A small image VQ-VAE, trained from scratch.
Training: adamw at rate 0.0038, 16200 steps, batches of 512.
Data: trained on photos with spoken descriptions (Open Images, Localized Narratives), 101725 training examples, 81.5 epochs.
Rows from block 4 of the encoder, named by matrix and row number. Each number is 128 + 24 x the weight over its row's rms, rounded and kept within 0 to 255. All counts start at 0. After the name is the row's rms in percent of the matrix's.
# conv: 3x3 conv (encoder.blocks.4.conv.weight, 128x128x3x3), inputs 30-35, a 3x3 kernel for each
conv.50 097 [131 128 138 140 101 137 115 155 131 150 134 122 148 153  91 156 122 101 122 138 115 121 155 130 134 164 178 135 131 123 142 154  89 141 141 130 116 138 143 144  57 178 118 121 134 123  88 100 126  68  83 127 110 117]
conv.51 126 [104 142 122  97 178 160 103 117 116 140 102 160 144 172  82 154 110 107 124 150 137 121 133 108  89 115 116 124 101 124 154 152 105 189 152 142 133 147 120  98  74 116  95 121  85 122 124 123 123 144 119 128 126 124]
conv.52 116 [118 115 118 100 103 111 119 125 120 126 138  87  94 164 144 141 149 126 143 122 133 123 114 123 129  93 106 107 106 125  48  76  90  33  27  73 148 132  87 160 143  86 153 154 123 127 117 125 130 126 115 133 129 136]
conv.53 108 [141 107 104 129 140 106 119 107 133 114 162 183 108  75  85 127  76 109 132 126 106 160 144 160 148 105 111 138  97 154 117 123 124 156 181 119 115 137 130 117 181 126 115 131 131 118 136 121 117 132 114 130 132 128]
conv.54 091 [158 159 122 126 153 102 119 102 131 150 148 126 134 135 107 135 121 141 108 140 167 150 102 117 141 128 157 119 129 151 147 107 118 153 125 139 153 119 131 155 148  57 140 122  79 134  87 110 161 143 150 132 136 141]
conv.55 096 [ 87 106 107  93 154 149 100 142 136 111 104 127 116 124 165 112 134 146 134 153 137 143 143 134 149 132 127 116 125 119 104 104 131 115 112 143 115 137 130  93 137  97  86 129 135  93  94 105  93 101 107 118 118 112]
conv.56 098 [125 127 144 144  98 121 131 109 127 140 119 121 141 124 115 137 110 119 139 144 140 134 128 120 145 141 129 120 127 128 135 141 131 140 134 127 125 134 139 140  92 142 131 124 134 116  86  98 115  79  94 126  92 103]
conv.57 105 [160 121 150 105 132 154 131 112 137 114 122 109 134 148 168 159 155 111  81 117 129 111  92 105 134 120  97 111 109 143 112 169 171 150 139 133 134 107 135  76 135 113 107 140 140 142 130 132 143 147 122 124 119 107]
conv.58 106 [129 111 124  81  78 121 109 112 138 104 106  93 128 127 119 116 116 110 127 123 125 108 116 117 132 176 165 121 118 105 139 123 121 140 147 126 130 161 121 118 109 125 120 116 147 139 127 125 127 108 107 132 106 104]
conv.59 120 [136 123 134 124  98 121  98 168 122 137 152  72 130  76 210 137 132 114 151 108 144 116  94 114  74 148  64 109 128 138  98 104 122  23 112  51  89 138 119 166 114  83 104 118 101 125 134 137 135 147 137 133 150 131]
conv.60 104 [126 111 108 106  85 112 102 133  93 132 128 152 134 151 142 202 166  38  87  95  74 115  66  92 139 156 155 113 120 112 158 138 127 162 138  61 139 114 126 127 119 130 118 135 130 127 129 136 124 119 117 115 130 125]
conv.61 099 [116 116 137 125 100 142 122 133 140 137 155 137 142 163 136 134 142 133 118 140 129 130 154 152 165 161 164 150 133 129 153 144 143 147 130 134 125 139 138 126  85 156 129 121 134 130  55  82 131  23  42 129 108 118]
conv.62 094 [128 116 137 127 146 162 116 114 129 123 123 124 149 107  66  87 108  99 166  87 156 126 125  75 135 110 126 100 114 118 103 181  88 131 159 111 121 136 126 111  97  70 110 144  85 137 128 125 135 116 114 125 123 130]
conv.63 098 [108 117 137 148  79 116 109 121 149 131 118 135 111 111 136 124  97 117 115 105 133 115 129 132 117 132 148 109 122 105 156 142 122 139 101 126 111 144 147 126  99 169 138 136 102 158 150 101 200 158  93 137 140 127]
conv.64 091 [143 119 149 114 141 160 147 126  88  79  99 127 124 138 151  75 123 159 127 123 150 126 119 108 128 131 136  95 122 141 131 131 117 131 125 140 147 123 119 111 126 123 129 140 129 124 112 131 117 140 209 131 143 131]
conv.65 111 [136 119 128 112 153 150 112 120 137 132  95  94  80 104 112 104 112 110  88 129  95  92 107 106 125  86 117 120 116  97 129 128 122 134 113 109 111 102 114 116 151 173 107 102 103 128 129 136 116 138 136 133 128 139]
conv.66 108 [157 104 180 145 161 133 108 138 112 104 160 124 121  92 197 125 159 133 143 153 145 154  99 124 125 164 122 110 148 129 138 102 159 138 130 145 140 146 119 138  99 137 119 145 133 121 133 132 120 129 139 112 121 125]
conv.67 123 [122 123 132 133 145 118 133 124 137 121 123 129 130 135 138 123 132 137 134 139 134 135 142 141 138 144 152 137 143 137 138 126 145 137 134 141 135 126 133 132 135 103 133 132 132 126 140 134 124 152 151 124 133 140]
conv.68 120 [ 98 108 126 121 149 134 128 141 128 164 137 116 148  96  67 121  88 101 101 112 134 167 136 101 172 144 123 125 127 125 140 102  79 165 145 134 159 169 151 173 168 162 138 149 159 126 114 123 116 113 128 117 111 117]
conv.69 114 [118 134 135 125 108 137 140 143 142 101 119 135 119 133 141 102 123 133 134 139 143 123 129 126 124 122 123 124 134 137 127 138 141 117 122 126 125 142 123 115  99 138 131 136 121 104  73  88  98  54  77 123 104 108]
conv.70 096 [127 144 130 135 133 109 151 125  93 125 128  94 131 117 167 154 131  80  94  92 130 126 107 105 124 134 119 119 124 114 139 168 139 139 125  61 116 119 121  74 233   0 132 133  97 125 118 144 118 109 148 144 133 144]
conv.71 098 [137 116 123 130 117 136 136 157 122 123 138 116 121 133 152 128 150  96  90 106  74 115 117 127 128 124 122  78  96  87 124  98 106 107 115 100 105  89 111 109  90 156 149  68 156 135 113 130 126  67  92 147 123 119]
conv.72 086 [120 155 149 152 122 123 127 131 143 126 126 123 120 125 142 108 127 129 144 129 134 133 144 143 115 128 121 136 145 141 142 149 154 122 109 109 123 129 109 141 111 114 141 118 138 124 157 151 136 148  93 139 125  90]
conv.73 088 [ 83 134 113 123 148 126  79  92 108  94 113 104 116 131 128 110 146 124 124 139 113 102 118 109  93  97 100 103 109  94 121 117 112 124 121 117 112 111  94 108  99  83 146 104  86 119 144 131 122 157 143 110 132 128]
conv.74 099 [122 113 142 137  89 136 143 143 126 128 161 107 167  76 151 128 132  84 124  93 149 128 124 121  97 113 134 170 126 138 115  99  99 138  89 117  84 153 183 151 105 125 111 125 159 129 129 128 119 141 118 110 114 120]
conv.75 090 [134 142 114 138 121 110 104 119 116 117 116 101 131 154 159 126 137 153 159 171 162 123 139 145 121 103 119 137 144 123 125 152 124 119 133 117 110 171  98 127  90 171 106 122 127 115 106 118 116 105  91 121 113 120]