{"dataset": "photos with spoken descriptions (Open Images, Localized Narratives)", "bottleneck": "vq", "downsampling_factor": 4, "encoder_depths": [2, 4, 2], "decoder_blocks_per_level": 3, "learning_rate": 0.0038}
Rows from block 5 of the encoder of a small image VQ-VAE, named by matrix and row number. Each number is 500 + 25 x the weight over its row's rms, rounded and kept within 0 to 999. All counts start at 0. Numbers have three digits each.
Before each channel's rows are labels from the 100 images, of 14848, where the channel reaches its highest value: "colour at peak" is the nearest of a few named colours to the mean colour under the peak. Only what is clearly more common there than usual is listed. The data: photos with spoken descriptions (Open Images, Localized Narratives).
# conv: 3x3 conv (encoder.blocks.5.conv.weight, 128x128x3x3, each kernel summed), inputs 0-42

colour at peak: brown
conv.83:487487532455484501469487494507501479515447483463482457500483475493477462499501495495480484499480468440498463491477470465490525477

colour at peak: black
conv.50:487445506509505530492522499490490479504478513469499485498498503498503474498502496507489451504495473491527506494511475493507510502

colour at peak: black
conv.26:482440514508493523498567509502507485507485506472505492501506501500505485498481491502474462501499476490565511466481485488496493493

colour at peak: white
conv.38:522518520527479476484456499474510480490506508513489505488500523486471539514445500510550528506479536495459503482458481481500502506

colour at peak: red
conv.72:541488549480514510518501492505533487518509471491510502512493438506489526504467517486496503531510524500504502495541519445541501511

colour at peak: white
conv.113:509480525477492507476508507518505545503589527554487575505503511505504485536456500517475487498498491518511518501488559525483523510

colour at peak: white
conv.49:495491495453486507510495506509511510551529596517483538513489501475477504474492502522509487545511480484510471519497511540491601522

colour at peak: black
conv.93:491484521500477478488505501466516479454507569486497502502506499502487468495475474524486475473504478508478488490486493516480528506

colour at peak: white
conv.65:501495494526496455488463490490515505488556523562492572493489513491502530511476521510531515501501504505470503500488548497512503494

colour at peak: white
conv.108:486493470527491427486430490483484481447509519509509514489506514512519505506477488506506498500482507514424508468470495516529505497

colour at peak: grey
conv.109:485505493536457506502496512485490484499517536491486497476458480427491457487495524495472499468518514511501442476480512516476477434

colour at peak: white
conv.16:490479513437496443479464475483503536486500499501494507475511467515453444486483482498401476441497471502457504500443511499466496491

colour at peak: black
conv.100:493502474487496515504522487487474491444496531493511489490519495517465485511537486502461499451512497520502507511605479463499515486

colour at peak: brown
conv.87:507475482517518507524502504483496469495457483446508459495506509503500502485497496501509461507496462485505508498507456498514514512

colour at peak: grey
conv.18:513489506519468488525484515514505484472516508512485507509487491505501477506492468477539481490447503498467428503530491528463490477

colour at peak: black
conv.52:478510501496479487505491506495490491480472502482465477488520493456530464497529493488485477487519470486488485503477461478490524465

colour at peak: white
conv.74:502504503505504502468481512526498449556512582525543549511517491486518444499487473510464505511492510483501450499446504437519522507

colour at peak: white
conv.9:486487529485508412506439509476500516483498493503501508458518506506501487499504481504462491465503484492439510495478514492493513488

colour at peak: yellow; white
conv.47:487513498530502475502481504511471466478501520543475535479552506516507431522592496514463520479498504507484527480514518392492451503

colour at peak: white
conv.37:494498503522497438496443489487501503467519509541498543473518498504495508508513497504503509481498500499443512499504534467506509485

colour at peak: white
conv.124:463495488455504507514526536459489460520480530490508493470499504522474482536515510511483508519506486502513505485549481506496583491

colour at peak: grey
conv.61:512492494487501446497428500500501500506472468480512471502529517529489502486497510491477488507489488469439512486466492481501508521

colour at peak: brown
conv.43:462506561513483485516486515510489460460461492474503455505516488516528467489506461475510490493515481507462520483441457475482521526

colour at peak: black
conv.44:490488537462485502473503502525511507473501524492523500523512489532460448500456488502485493452499494503515517506431501468504517478

colour at peak: pink; white
conv.105:459459528504509434499442525462512505554497523503500514536469528486527480492498484528485489520500486492457523485476509485505521506

colour at peak: black
conv.107:469488451502490463511510500460488492533497485503479490528480478531518491470518479490492518480496518481487480481598489533493497489

colour at peak: grey
conv.13:462473539472490435477428504469511517501489501487509488489499519503495488495484492513448487477491487484445499487453502512487529485

colour at peak: grey
conv.14:501499449499492483491459482486491475515464443469518461517470483515506514482506513456529496526493489475468499495502476484518486515

colour at peak: red
conv.121:509476496521449517498517557493493478476514483509503531492494505522483483574522508497504505471538481500500475521583508471455523521

colour at peak: black
conv.12:491472489534489523518595502502496493495502515485509504497521512499521504511478523512508478515511491520563530484493495491503508511

colour at peak: black
conv.111:506491535478513523487509497492484508498502500507501507506487479515511518483507489501481509517504491493511476489449507452509542524

colour at peak: black
conv.75:476530507486500501490498496468496466440485511475511471518540502534498487478504479488497509493493498530484481499554460513466518505

colour at peak: black
conv.30:524490521450489502505505481503507517445518498501509492519545464524463482527526497490487486484517499540485510520497489449484573520

colour at peak: purple
conv.36:482496467506487488424510544499493495526509507507498508512495479474498529474513540511528490562524503491502488480530502472463496458

colour at peak: white
conv.58:500482444543503448524443484477512462503529522540494554499484499469478535487485517500526508529502507486457488488503528459513505492

colour at peak: black
conv.125:493487532499472462501482501482491488463492533478485478475510538533529487490473485503483504459493492512474516470438474520456528510

colour at peak: pink
conv.5:488508482507507496494468485518492507527503474504525503510537424514435550493521539481479500511482514503466500471525513558551502506

colour at peak: white; pink
conv.81:502483524507517449531436542495483522499505507521510524479485511498451494494486482505485458496502473490442491503468527480499495509

colour at peak: white
conv.11:485494462531482442512447484488501465493507529534511546476511483484497516492534500507503499504517491487461500480539511442529522466

colour at peak: white
conv.119:491491510510515440507446497474508519484527505528497532473485506494497536502480516502520504491510500497454500489488536504508506483

colour at peak: green; cyan
conv.116:495498548436516489495466498504507514488486480475505471513468507500510436497456475461438484477517483479474480512405482536499523483

colour at peak: pink
conv.66:465495539493505553480479529505466511483518492482535511454495479484508471527495500474515484516509498478512535490553525549473520522

colour at peak: cyan; blue
conv.89:497493523461497494494478534494489512460504485496507490482483497505507500498449475494475495480488490535470501489472475547499486486

colour at peak: pink
conv.39:504515444462508482473487522460544521503504501513489514479468512515536489507470482531530506509479507514471483455533495439494517519

colour at peak: white; pink
conv.68:508444496501535485515495489507504498581506482499468521489496519480540515481485526471441479550473442446513492508457504465494523491

colour at peak: grey
conv.78:507516522506498490458492498524534503470507525498499518493502490535416503553527485515557513469532491505481478493472475456450506490

colour at peak: pink
conv.115:519508526513477510485502521478482494508499500502474502507508467490483500510471555535489511504510512516527445498491497452516542473

colour at peak: red
conv.28:530540463540517515507499510479501459488510538520487520532542490470471520553527513517589548509502535525489510516612496437528458497

colour at peak: orange; yellow
conv.63:468504592448506497501496519520495506474498513497471499484500533492513424506559476509481491461511483495492530499535501472481495472

colour at peak: red
conv.90:502494435534512525481526505478494468492516557509490529540552482470509500508474503507539501509487512530509494499566504474520480464

colour at peak: orange
conv.102:509509452492488485507465486495483470510457439479539471514481474531477491468560519471510502515496487489471494492543471459513469502

colour at peak: grey
conv.120:544516491491490499472480466520475503472520507493545491478501475524410503510511491484483518488472521536469511501485491528517503528

colour at peak: black
conv.40:506504484505505498503514522506496486449498535507502495482492533497534488489575489478426491486481494501499488515524482425516495518

colour at peak: white
conv.95:491491507524522503508492498512514489548492518494450490494431527444524517502472508506497470532494495488506490511501505505474538474

colour at peak: black
conv.77:501480501518478497515515433484504487534546532519481530506508537465505511502427514530565486531545518519496515520435509477532508513

colour at peak: white
conv.79:475498521492515476495494497531505487477513531524502528517509513493543479525530502505458509478508509541467538527525504446478474518

colour at peak: white
conv.57:521508480491519526479482484555516486528488507508465520500507463487490556496524537482530469529525494503494528506523513509517496457

colour at peak: grey
conv.55:466507478509531492522482467529492495457519524517494509484524503504524494494499444501505507495509479505473503494491486498519464558

colour at peak: pink; white
conv.88:508503499502488458496493497463479475525492538497517523545442451477489458520506506531517518533521491493449469470490493482523517502

colour at peak: grey
conv.71:488479521517501470512473511480500504527504514505480513485478497485527493510469453502477500449541493476488502487455489455478500468

colour at peak: white
conv.6:500480495514492453501457518501516463523500523523500548498511505465490501480556512504478527484488495489459512489536516428509518476

colour at peak: grey
conv.31:500515477473495498531491514481497472491505507511495505454493521501529501486479457501495525475523546469487497478523493468489490464

colour at peak: grey
conv.45:491494537556489500526450536528502486559500542519463510485417526437512519513474497507472471514521504486471487488399489455510498488

colour at peak: white
conv.98:436487488487479472507484509513473510496510529514488532493505488488530518499530447487425476480496480512491505495551494510498520493

colour at peak: brown
conv.69:503505479524489488493492509484509466504432479431475426503528530494529526456498486491522493504491460473496510514480436494512525515

colour at peak: purple
conv.92:495493427539480509446505447479484447538511469504465503508488465504481574493493523495556498558484513486504490484524502491510525479

colour at peak: grey
conv.3:510495483464510475487488510489491501532510486495522520501519480464494515533507470507469508489513501490466516454576527539513529497

colour at peak: white
conv.64:459471523504500490475462496479466523512471506494470503521443479470542463491504498489516494439489474520466495491516459552487479476

colour at peak: white
conv.123:517481505465490490454485518508489506523527524529498548509482483496509431495459470504444494453476472509491489502420539447502505495

colour at peak: blue; cyan
conv.101:502506499466515497504475489482503503491492491469492466514475501496498531500395509495540491507496501519475480504417474588509479500

colour at peak: brown
conv.42:509450475507517527528526503490508480521475513461531486515504492514481541484500520510500468537511462481533507482529490476498516496

colour at peak: pink
conv.60:507503519531463502483496519516507489441503533517478512509475493486519497484505482509490475485448518528489498487507498427496512439

colour at peak: black
conv.51:494468516517483521481555502508505497484507530492501503489505498504499472525472491513464473478485496522532510485472492504491505495

colour at peak: white
conv.23:484481502505488407506425498467504493485499500497503506481526504509504506508500512505510491499490490501420515479497502497508523489

colour at peak: purple
conv.80:500497409518477504414511492513481469525505500500510508507489450545475528483504550494539490575500498501494481501522509509510494464

colour at peak: black
conv.73:479475470470550484478503485506527519517517512488479500503536468491520513536506538477486510500506491510488476517567490563532537488

colour at peak: cyan
conv.29:468489502485491497506487532468499497525516553502499517479568491529532475467538499497442468472508500486494471493558490569482565478

colour at peak: pink; white
conv.59:482503484492468471484448491509499502494487549509479516473481461474499515505536528514482481491513485498456491502541477537498556464