config.yaml
train_examples: 101725
encoder_downsampling: "max"
latent_channels: 16
decoder_activation: "relu"
decoder_widths: [32, 64, 96]
decoder_block: "plain"
decoder_upsampling: "pixel_shuffle"
learning_rate: 0.0038
beta1: 0.8
adaptive_grad_clip: 0.05
batch_size: 512
epochs: 81.5
lr_schedule: "step"
weight_decay: 0.02
Rows from block 7 of the encoder, named by matrix and row number. Each number is 128 + 32 x the weight over its row's rms, rounded and kept within 0 to 255. All counts start at 0. Numbers have three digits each. After the name is the row's rms in percent of the matrix's.
# conv: 3x3 conv (encoder.blocks.7.conv.weight, 256x256x3x3), inputs 44-65, a 3x3 kernel for each
conv.159 104:122127142144157169127107135149189152189196165156202138142158150136178199144136144133129101061111144119119139135155128199131039206077118096130187251150092154077090115102116148137113140135119135136112109145138141152136102133106180156088108146157117142120142115157069055138099125111074170168117090105130115111155132135127124120149134146158144147145153138093184090195085159058199087119130115131143124120127112123158132126091121137136168154011172039178065191067191185135173111124140128129172106082103108116106116116126175186127131106112138128149114116116134175113129149125094125092141144114124112120
conv.160 139:152135168102059186173126180107098113136144128103098109112107110078099089098099109072098099099155179121149139105152142123143176097142141121126147134157094127174139139144139146120154134129142137129140142120125122122128135154134099140151135092108109125068103156140140095171132168134121149108144131133143139135099132139133123136118122116085089133117105133123090133154101141114090112124130130130104126131128129010028048147255177058130000130107144123133112119166077124180136090198190122150116133140130129130142151125144087147171126194161125183088138147132141087144142134138141122122157094139135122133
conv.161 094:098114136119153139104152147051108087075108110077057083118108137140113125130154136078095134195209138117132071127078060057198255085117174171105086056124178094172179137112113158197097100080127108092106145155133123072127128131102178128059133080078096084134087078085168255094159147096103094100161191120123126141123117159117116138117134145123140152121137154131092118107185133167128127101100108109113108107106102161114153173095096158120138132218100152109132147108138115174122151071137123149123122118125141139124150162136090077129145159134145146134121127124139171138127138140110093096134188084114127116
conv.162 089:129116144122104140139107130137161149140098183146147147139145120100149139124117118109124127087155145111106114135184144145224147163072160108161165206156037153177123150120143149148133126108138094107113164203130126147128126150127166156136106099150125148108132122150097110143112144127078214149096134111145126122130121130127122138131116125120125114127125127112097097106137126135065094116120114111107119120114121076104085205094220108151095147154148137157143133119106137142127086110155143104132131113123106114117108111125117153206110157144117173123115142119141210123136149130134137122136127126120103131
conv.163 087:156137113152124118105092129131135134132119133132128138136143137157199115122102130131167125103096108136115144128148119171083108133108129123108144168154070140118135120130141068077132127136138134120140106014105178156154099096123085131138120160135146158129135136131132100124118061147137052166122122138136111077175153085134122100105089104153147098109114100120125129128137125111123135150160145159161155147151150114125140140073122129115104145117134126143137149123134180068127050163101173117134104103107064058079085063087164143163131120133137109133122098117083057083113074102144149163074074147115100129
conv.164 103:154180139179181136110124121098116099116104122100125111133110129140120117120113126097062076154116126136160123105113133089147155106176143123140101084113187130100150139164116071075123111134118128098118094063110143127130137109092027135096139132093097082084137106089153114145139125082158087048145135138135133123109122116134133125123133100146148127112112111127148119139119144135131121139130136130111131133125139117110095121175111104139091138136167154144145159169150126143125122141134135143121141137134119103115120100115161092116143131149160128150138121125092000103116079108147132120083061130114131124
conv.165 098:105085149102108160159172181119147150107107115116119116136148139119061151151165169145097141169124128127123091133083117092157144114120124139132148096109155134110121128108117221206102122094110120119103178211171077065091170146154178124113143092123108123143118089100181144133113155109091130129125128118118131144127113138122120143117123136100100109121111131115144137136120130086147095106111108111131106108108102148142140080107098125097140106089109142116143116119139106150106162029130136151143114105115142148130143165143135080109111090116132086141122149131180217170149194160125128129195165117166174146
conv.166 101:086093154109124170155169159167160149144065134180128153139127129100009123142131121100074112152122128157170125129130137119148149139158133122137130086127189118152123132118108140135107135109105122133119152142152085087115160127118116102100153090087118097118124140121159129142124146131120116100124106132076101134000030114082091138095106122047046107106096138118129113125100146145127120048016051025014014065039050117117146118150127121126102135112143161117139128128126144142157169090143143145147143138138170182157169200166151118140131111152183121163129137121135126137132141138124105106129116103148139132
conv.167 102:129137096147156098087116110114077107087065083117102123136122131144153108140132135144112134144083104166127138138113139106118134123165138155129141110099151112127153124144147078083131126141138133119143107060119188159155129119125024128115130163105138131166120099108154099130148112127174062125158154155122113110126118114129126111097091088132129094094096081122136126107120110143142169125118125120117122121123126179163153106092062139063130133123132151135143136108149159100151106116071098050133137141139120117123134114131145096124114109118157111124130112128094018114119089121126141163071068148111127127
conv.168 104:155121113142113113115106148139135161131122123131134140123122117128166084110110124113139109104083128145125164099157113155080131134118135142085156133124067132126127125150144037052141114136134155139152089002106195161154126110136051113132112156115127101091121116112146075129139086171138047150137103134135112091167144084157136106103091094143139093110120105137106135108141077116097138154166160164172166157174166104125107146113151159156114137128133139131127130157123154089141047190133171140160109112117067043081096072100148126140117120119137087142135111130096061104112072106150152157077057150099100132
conv.169 098:113105132128126140126090112111128117148137124124147122133142157125157162126123134115147083076117146114125116121141120184113066177054101086167135235180069149111092120108116144142124143127130122127103115159148119158141101143111160153088106134161152174118163136180082062139114127117094198175131106101138130122147139131124133133145124138138124135132145139119164142167143165109168117131134129134135132128132125111087116156045092106159093137058151071175092179101163176145163102103152179154169086072085093103101087089102128186101118107098111124089113125118137183120127140128122129093133127125129108126
conv.170 092:126136144143151155130146161069122073129138118093160079129121141134152156174151146154103141116186138130102118161133124108140127195032150153115197170110113133102130142111107160173111120096122110100082124157105130142091102107096236119058074130104102087114102100118084198095137114092112149144128159108107105124143120155111117130122121134148151135106134136168149165124159100143125196112119109124131123119121114165175193129160156109137163114184123102126122115130141167134153130181136085087154117099109115119111127126130197147137190153133128172167106118115142183123131146130091125080156223101102113119
conv.171 106:085097133104113157180172155150116144123067126146145152141153149113052163142152138145089117129087093133129122121118133132133114127147114142123134105106156131115101119111107139120106148138115135169131151151155077103111151122116123112097168109114117109121112096115125085115112149133122132138118090124075110150000047129055100142107110140056050117111101140124135138146114143128146123046011070000000020047000067144133100070137113113098110150107161136131146125136146139112117169093123125114123121123120144150143137153135157096138124083138138122153123126124124117127125132128119119116133106113143141128
conv.172 111:126151124140170115067096105104076098095050064103116114144129134140131121142137130135054108175114113134086111125107163093139134109196119140131168078114226131116173128146120096089110117126121145126145116076113150145156143120093058086114142119117107093150133115075166124162147129124169083064166151162123116136103112126123123126115119101123132121109113098105176101129114136104120121104104103099093106103104112130120130090120069115087094149136158135120152151126170138107133120089095109093138147143146131130131132124133166068097127130126164091124124108110111052102116091106127111118101080120111129113
conv.173 094:140142102144144104083106112125095106102074095114104112143152143155169144139137142160134119146122081147100146139120110113116095137138143150125142133118117141119142120129144064074124112125138124117138106037117188150157115100124094124126110170137153165158146132123152137122134085132153068146142154157124114105132129101135126111101088091158156079100093083120129130108103131117137147134130130132125133133129130166169146088063059130067137146106145123132133134094134153066107109128040149097121117121130091081104099080105151090125122097125122109120115086120070035088094061101132149152080103137094101129