config = dict(
    model='image VQ-VAE',
    dataset='photos with spoken descriptions (Open Images, Localized Narratives)',
    horizontal_flip=True,
    encoder_kernel_size=3,
    encoder_widths=[64, 128, 256],
    decoder_attention=False,
    eps=1e-08,
    steps=16200,
)
Rows from block 3 of the decoder of a small image VQ-VAE, named by matrix and row number. Each number is 128 + 32 x the weight over its row's rms, rounded and kept within 0 to 255. All counts start at 0.
Before each channel's rows are labels from the 100 images, of 14848, where the channel reaches its highest value: "responds to" is what is common among them. Only what is clearly more common there than usual is listed. The data: photos with spoken descriptions (Open Images, Localized Narratives).
# conv: 3x3 conv (decoder.decb.0.1.conv.weight, 64x64x3x3, each kernel summed), inputs 0-63

responds to: text has "color"
conv.58 [172 129 116 194  49 147 113 135 175 116 109 122  89 167 113 119 136 162 102 106 160 120  98 114 147  63 146 100 145 110 173 106 136 115 104 119 111 127 124 121 115 125 136 166  77  94 153  61 118 159 111 169 114 107 120  72 114  86 140  97 188 142 161  50]

responds to: text has "table"
conv.36 [198 116 160 141 151 159  67 115  78 118 170 197 127 108 140  99 112 131 132  82 149 108  89 129 114 127 146 173 111  78 147 153 118 101 101 146 124 113 178 100 114  87  78 144 164 141  99 105 127 142 117 151  94 157 151  85 115 115 124 121  96  27 109 173]

responds to: text has "sky"
conv.41 [113 138 136 137  79 153 116 126  57 151  23  53 140 131 126 149 103 130 102  78 107 132 112 124 124 142 147 101 135 114 147 175 130 140 133 153  68 111 161 104 165 136  96 138 126 124 138  32  83 154 105 102  73 123 152 123 139 139 105 109 103  92 121  88]

responds to: text has "trees"; text has "buildings"
conv.19 [ 45 126 139 113 153 113  76 136 106 121  94 133 143 145  96 170  55 187 109 230 134 137 145 104 145 124 109 140 121 132 145 106 131  87  99 126 141 130 174  54 139  78 167  74 121 115 154 160 112 153 169 114 134 142 113 136  81 137 124  88 149 109 131 121]

responds to: text has "plants"; text has "grass"
conv.30 [117 127  76  52 118 180 145 149 112 125 126 132  85 156 129 132 113  72 128 129 184 102 147  89 183  89  90 149 110 120 120  75  66 159 122 124 115 127 141 127 141 125 160 103 115 142 128 148 125  83 157 172  72 146 131  64 136 155 121  75  41 129 148 125]

responds to: text has "color"
conv.34 [131 101 105 182  85 112 139  74 141 136 136 129 121 133 119  60 184 122 147 143 114 153 105  74 135 122 108 136 169 178 164 114  95 111 120 118 142 126 134 115 117 150  83 141 118 115 112 121 130 163  39 119 103 132 105 114 116  23  55  83 149  99 163 119]

responds to: text has "trees"; text has "sky"
conv.10 [116 123 153 201 112  78  86 106  73  98  84 106 124 113 105 115 152  74 108 160  81 129  86  99  76 142 144 111 166 121 145 173 152  99 130  45 140 116  96 130 100 179 109 159 134 125 113 164 121 130 136  93  52  98 105 146 126 102  73 121  90 126 134 118]

responds to: text has "color"; text has "red"
conv.4 [181 137  89 214 130 143 113 109 189 117  59 114 139 135 119  82 154 182 139 102 141 115 127 119 147 129  85 140 114  79 152 110 149 158 167 125 112 117 136  64 104 147 131 151 121 154 157 117 100 199 107 112 141 144 103 112 131 113  97 105 186  49 136  92]

responds to: text has "trees"; text has "sky"
conv.40 [140 145 105 137  73 127 107 126 112 136 144  95 129 113  81  28 154 111 124  25 157 138  92 110 100 159 159  73 120 133 121 140 107 158  96 103  66 138 133 133 136 112 106 140 180 143  92 107 118 129  59 149  79  72 118  92 138 116 144 102 126 112 141 147]

responds to: text has "sky"; text has "buildings"
conv.46 [ 90 116 149 196 112  65 128 147 118 108  96 124 129  48 107 136 163 201 120 139  80 113 118 114  96 109 113  98 124 113 147 136 117  49  98 147 156 121 147 153 143 136 102 105 196 108  94 155 110 133 125  97 111  93 130  63 136 128  95  79 131 132  60 119]

responds to: text has "grass"
conv.47 [ 94  94 134 145  84 111 124  79 116 121 144 148  68 118 116 157 179  56  97 168 118  91 130 128 132  71 111  62 145 158  76 109 134 131 113  79 148 128 177 110  99 128 136  73 137 116 123 182 118  95 166 128  57  91 114 118 134 102 151 112  65 133 103 145]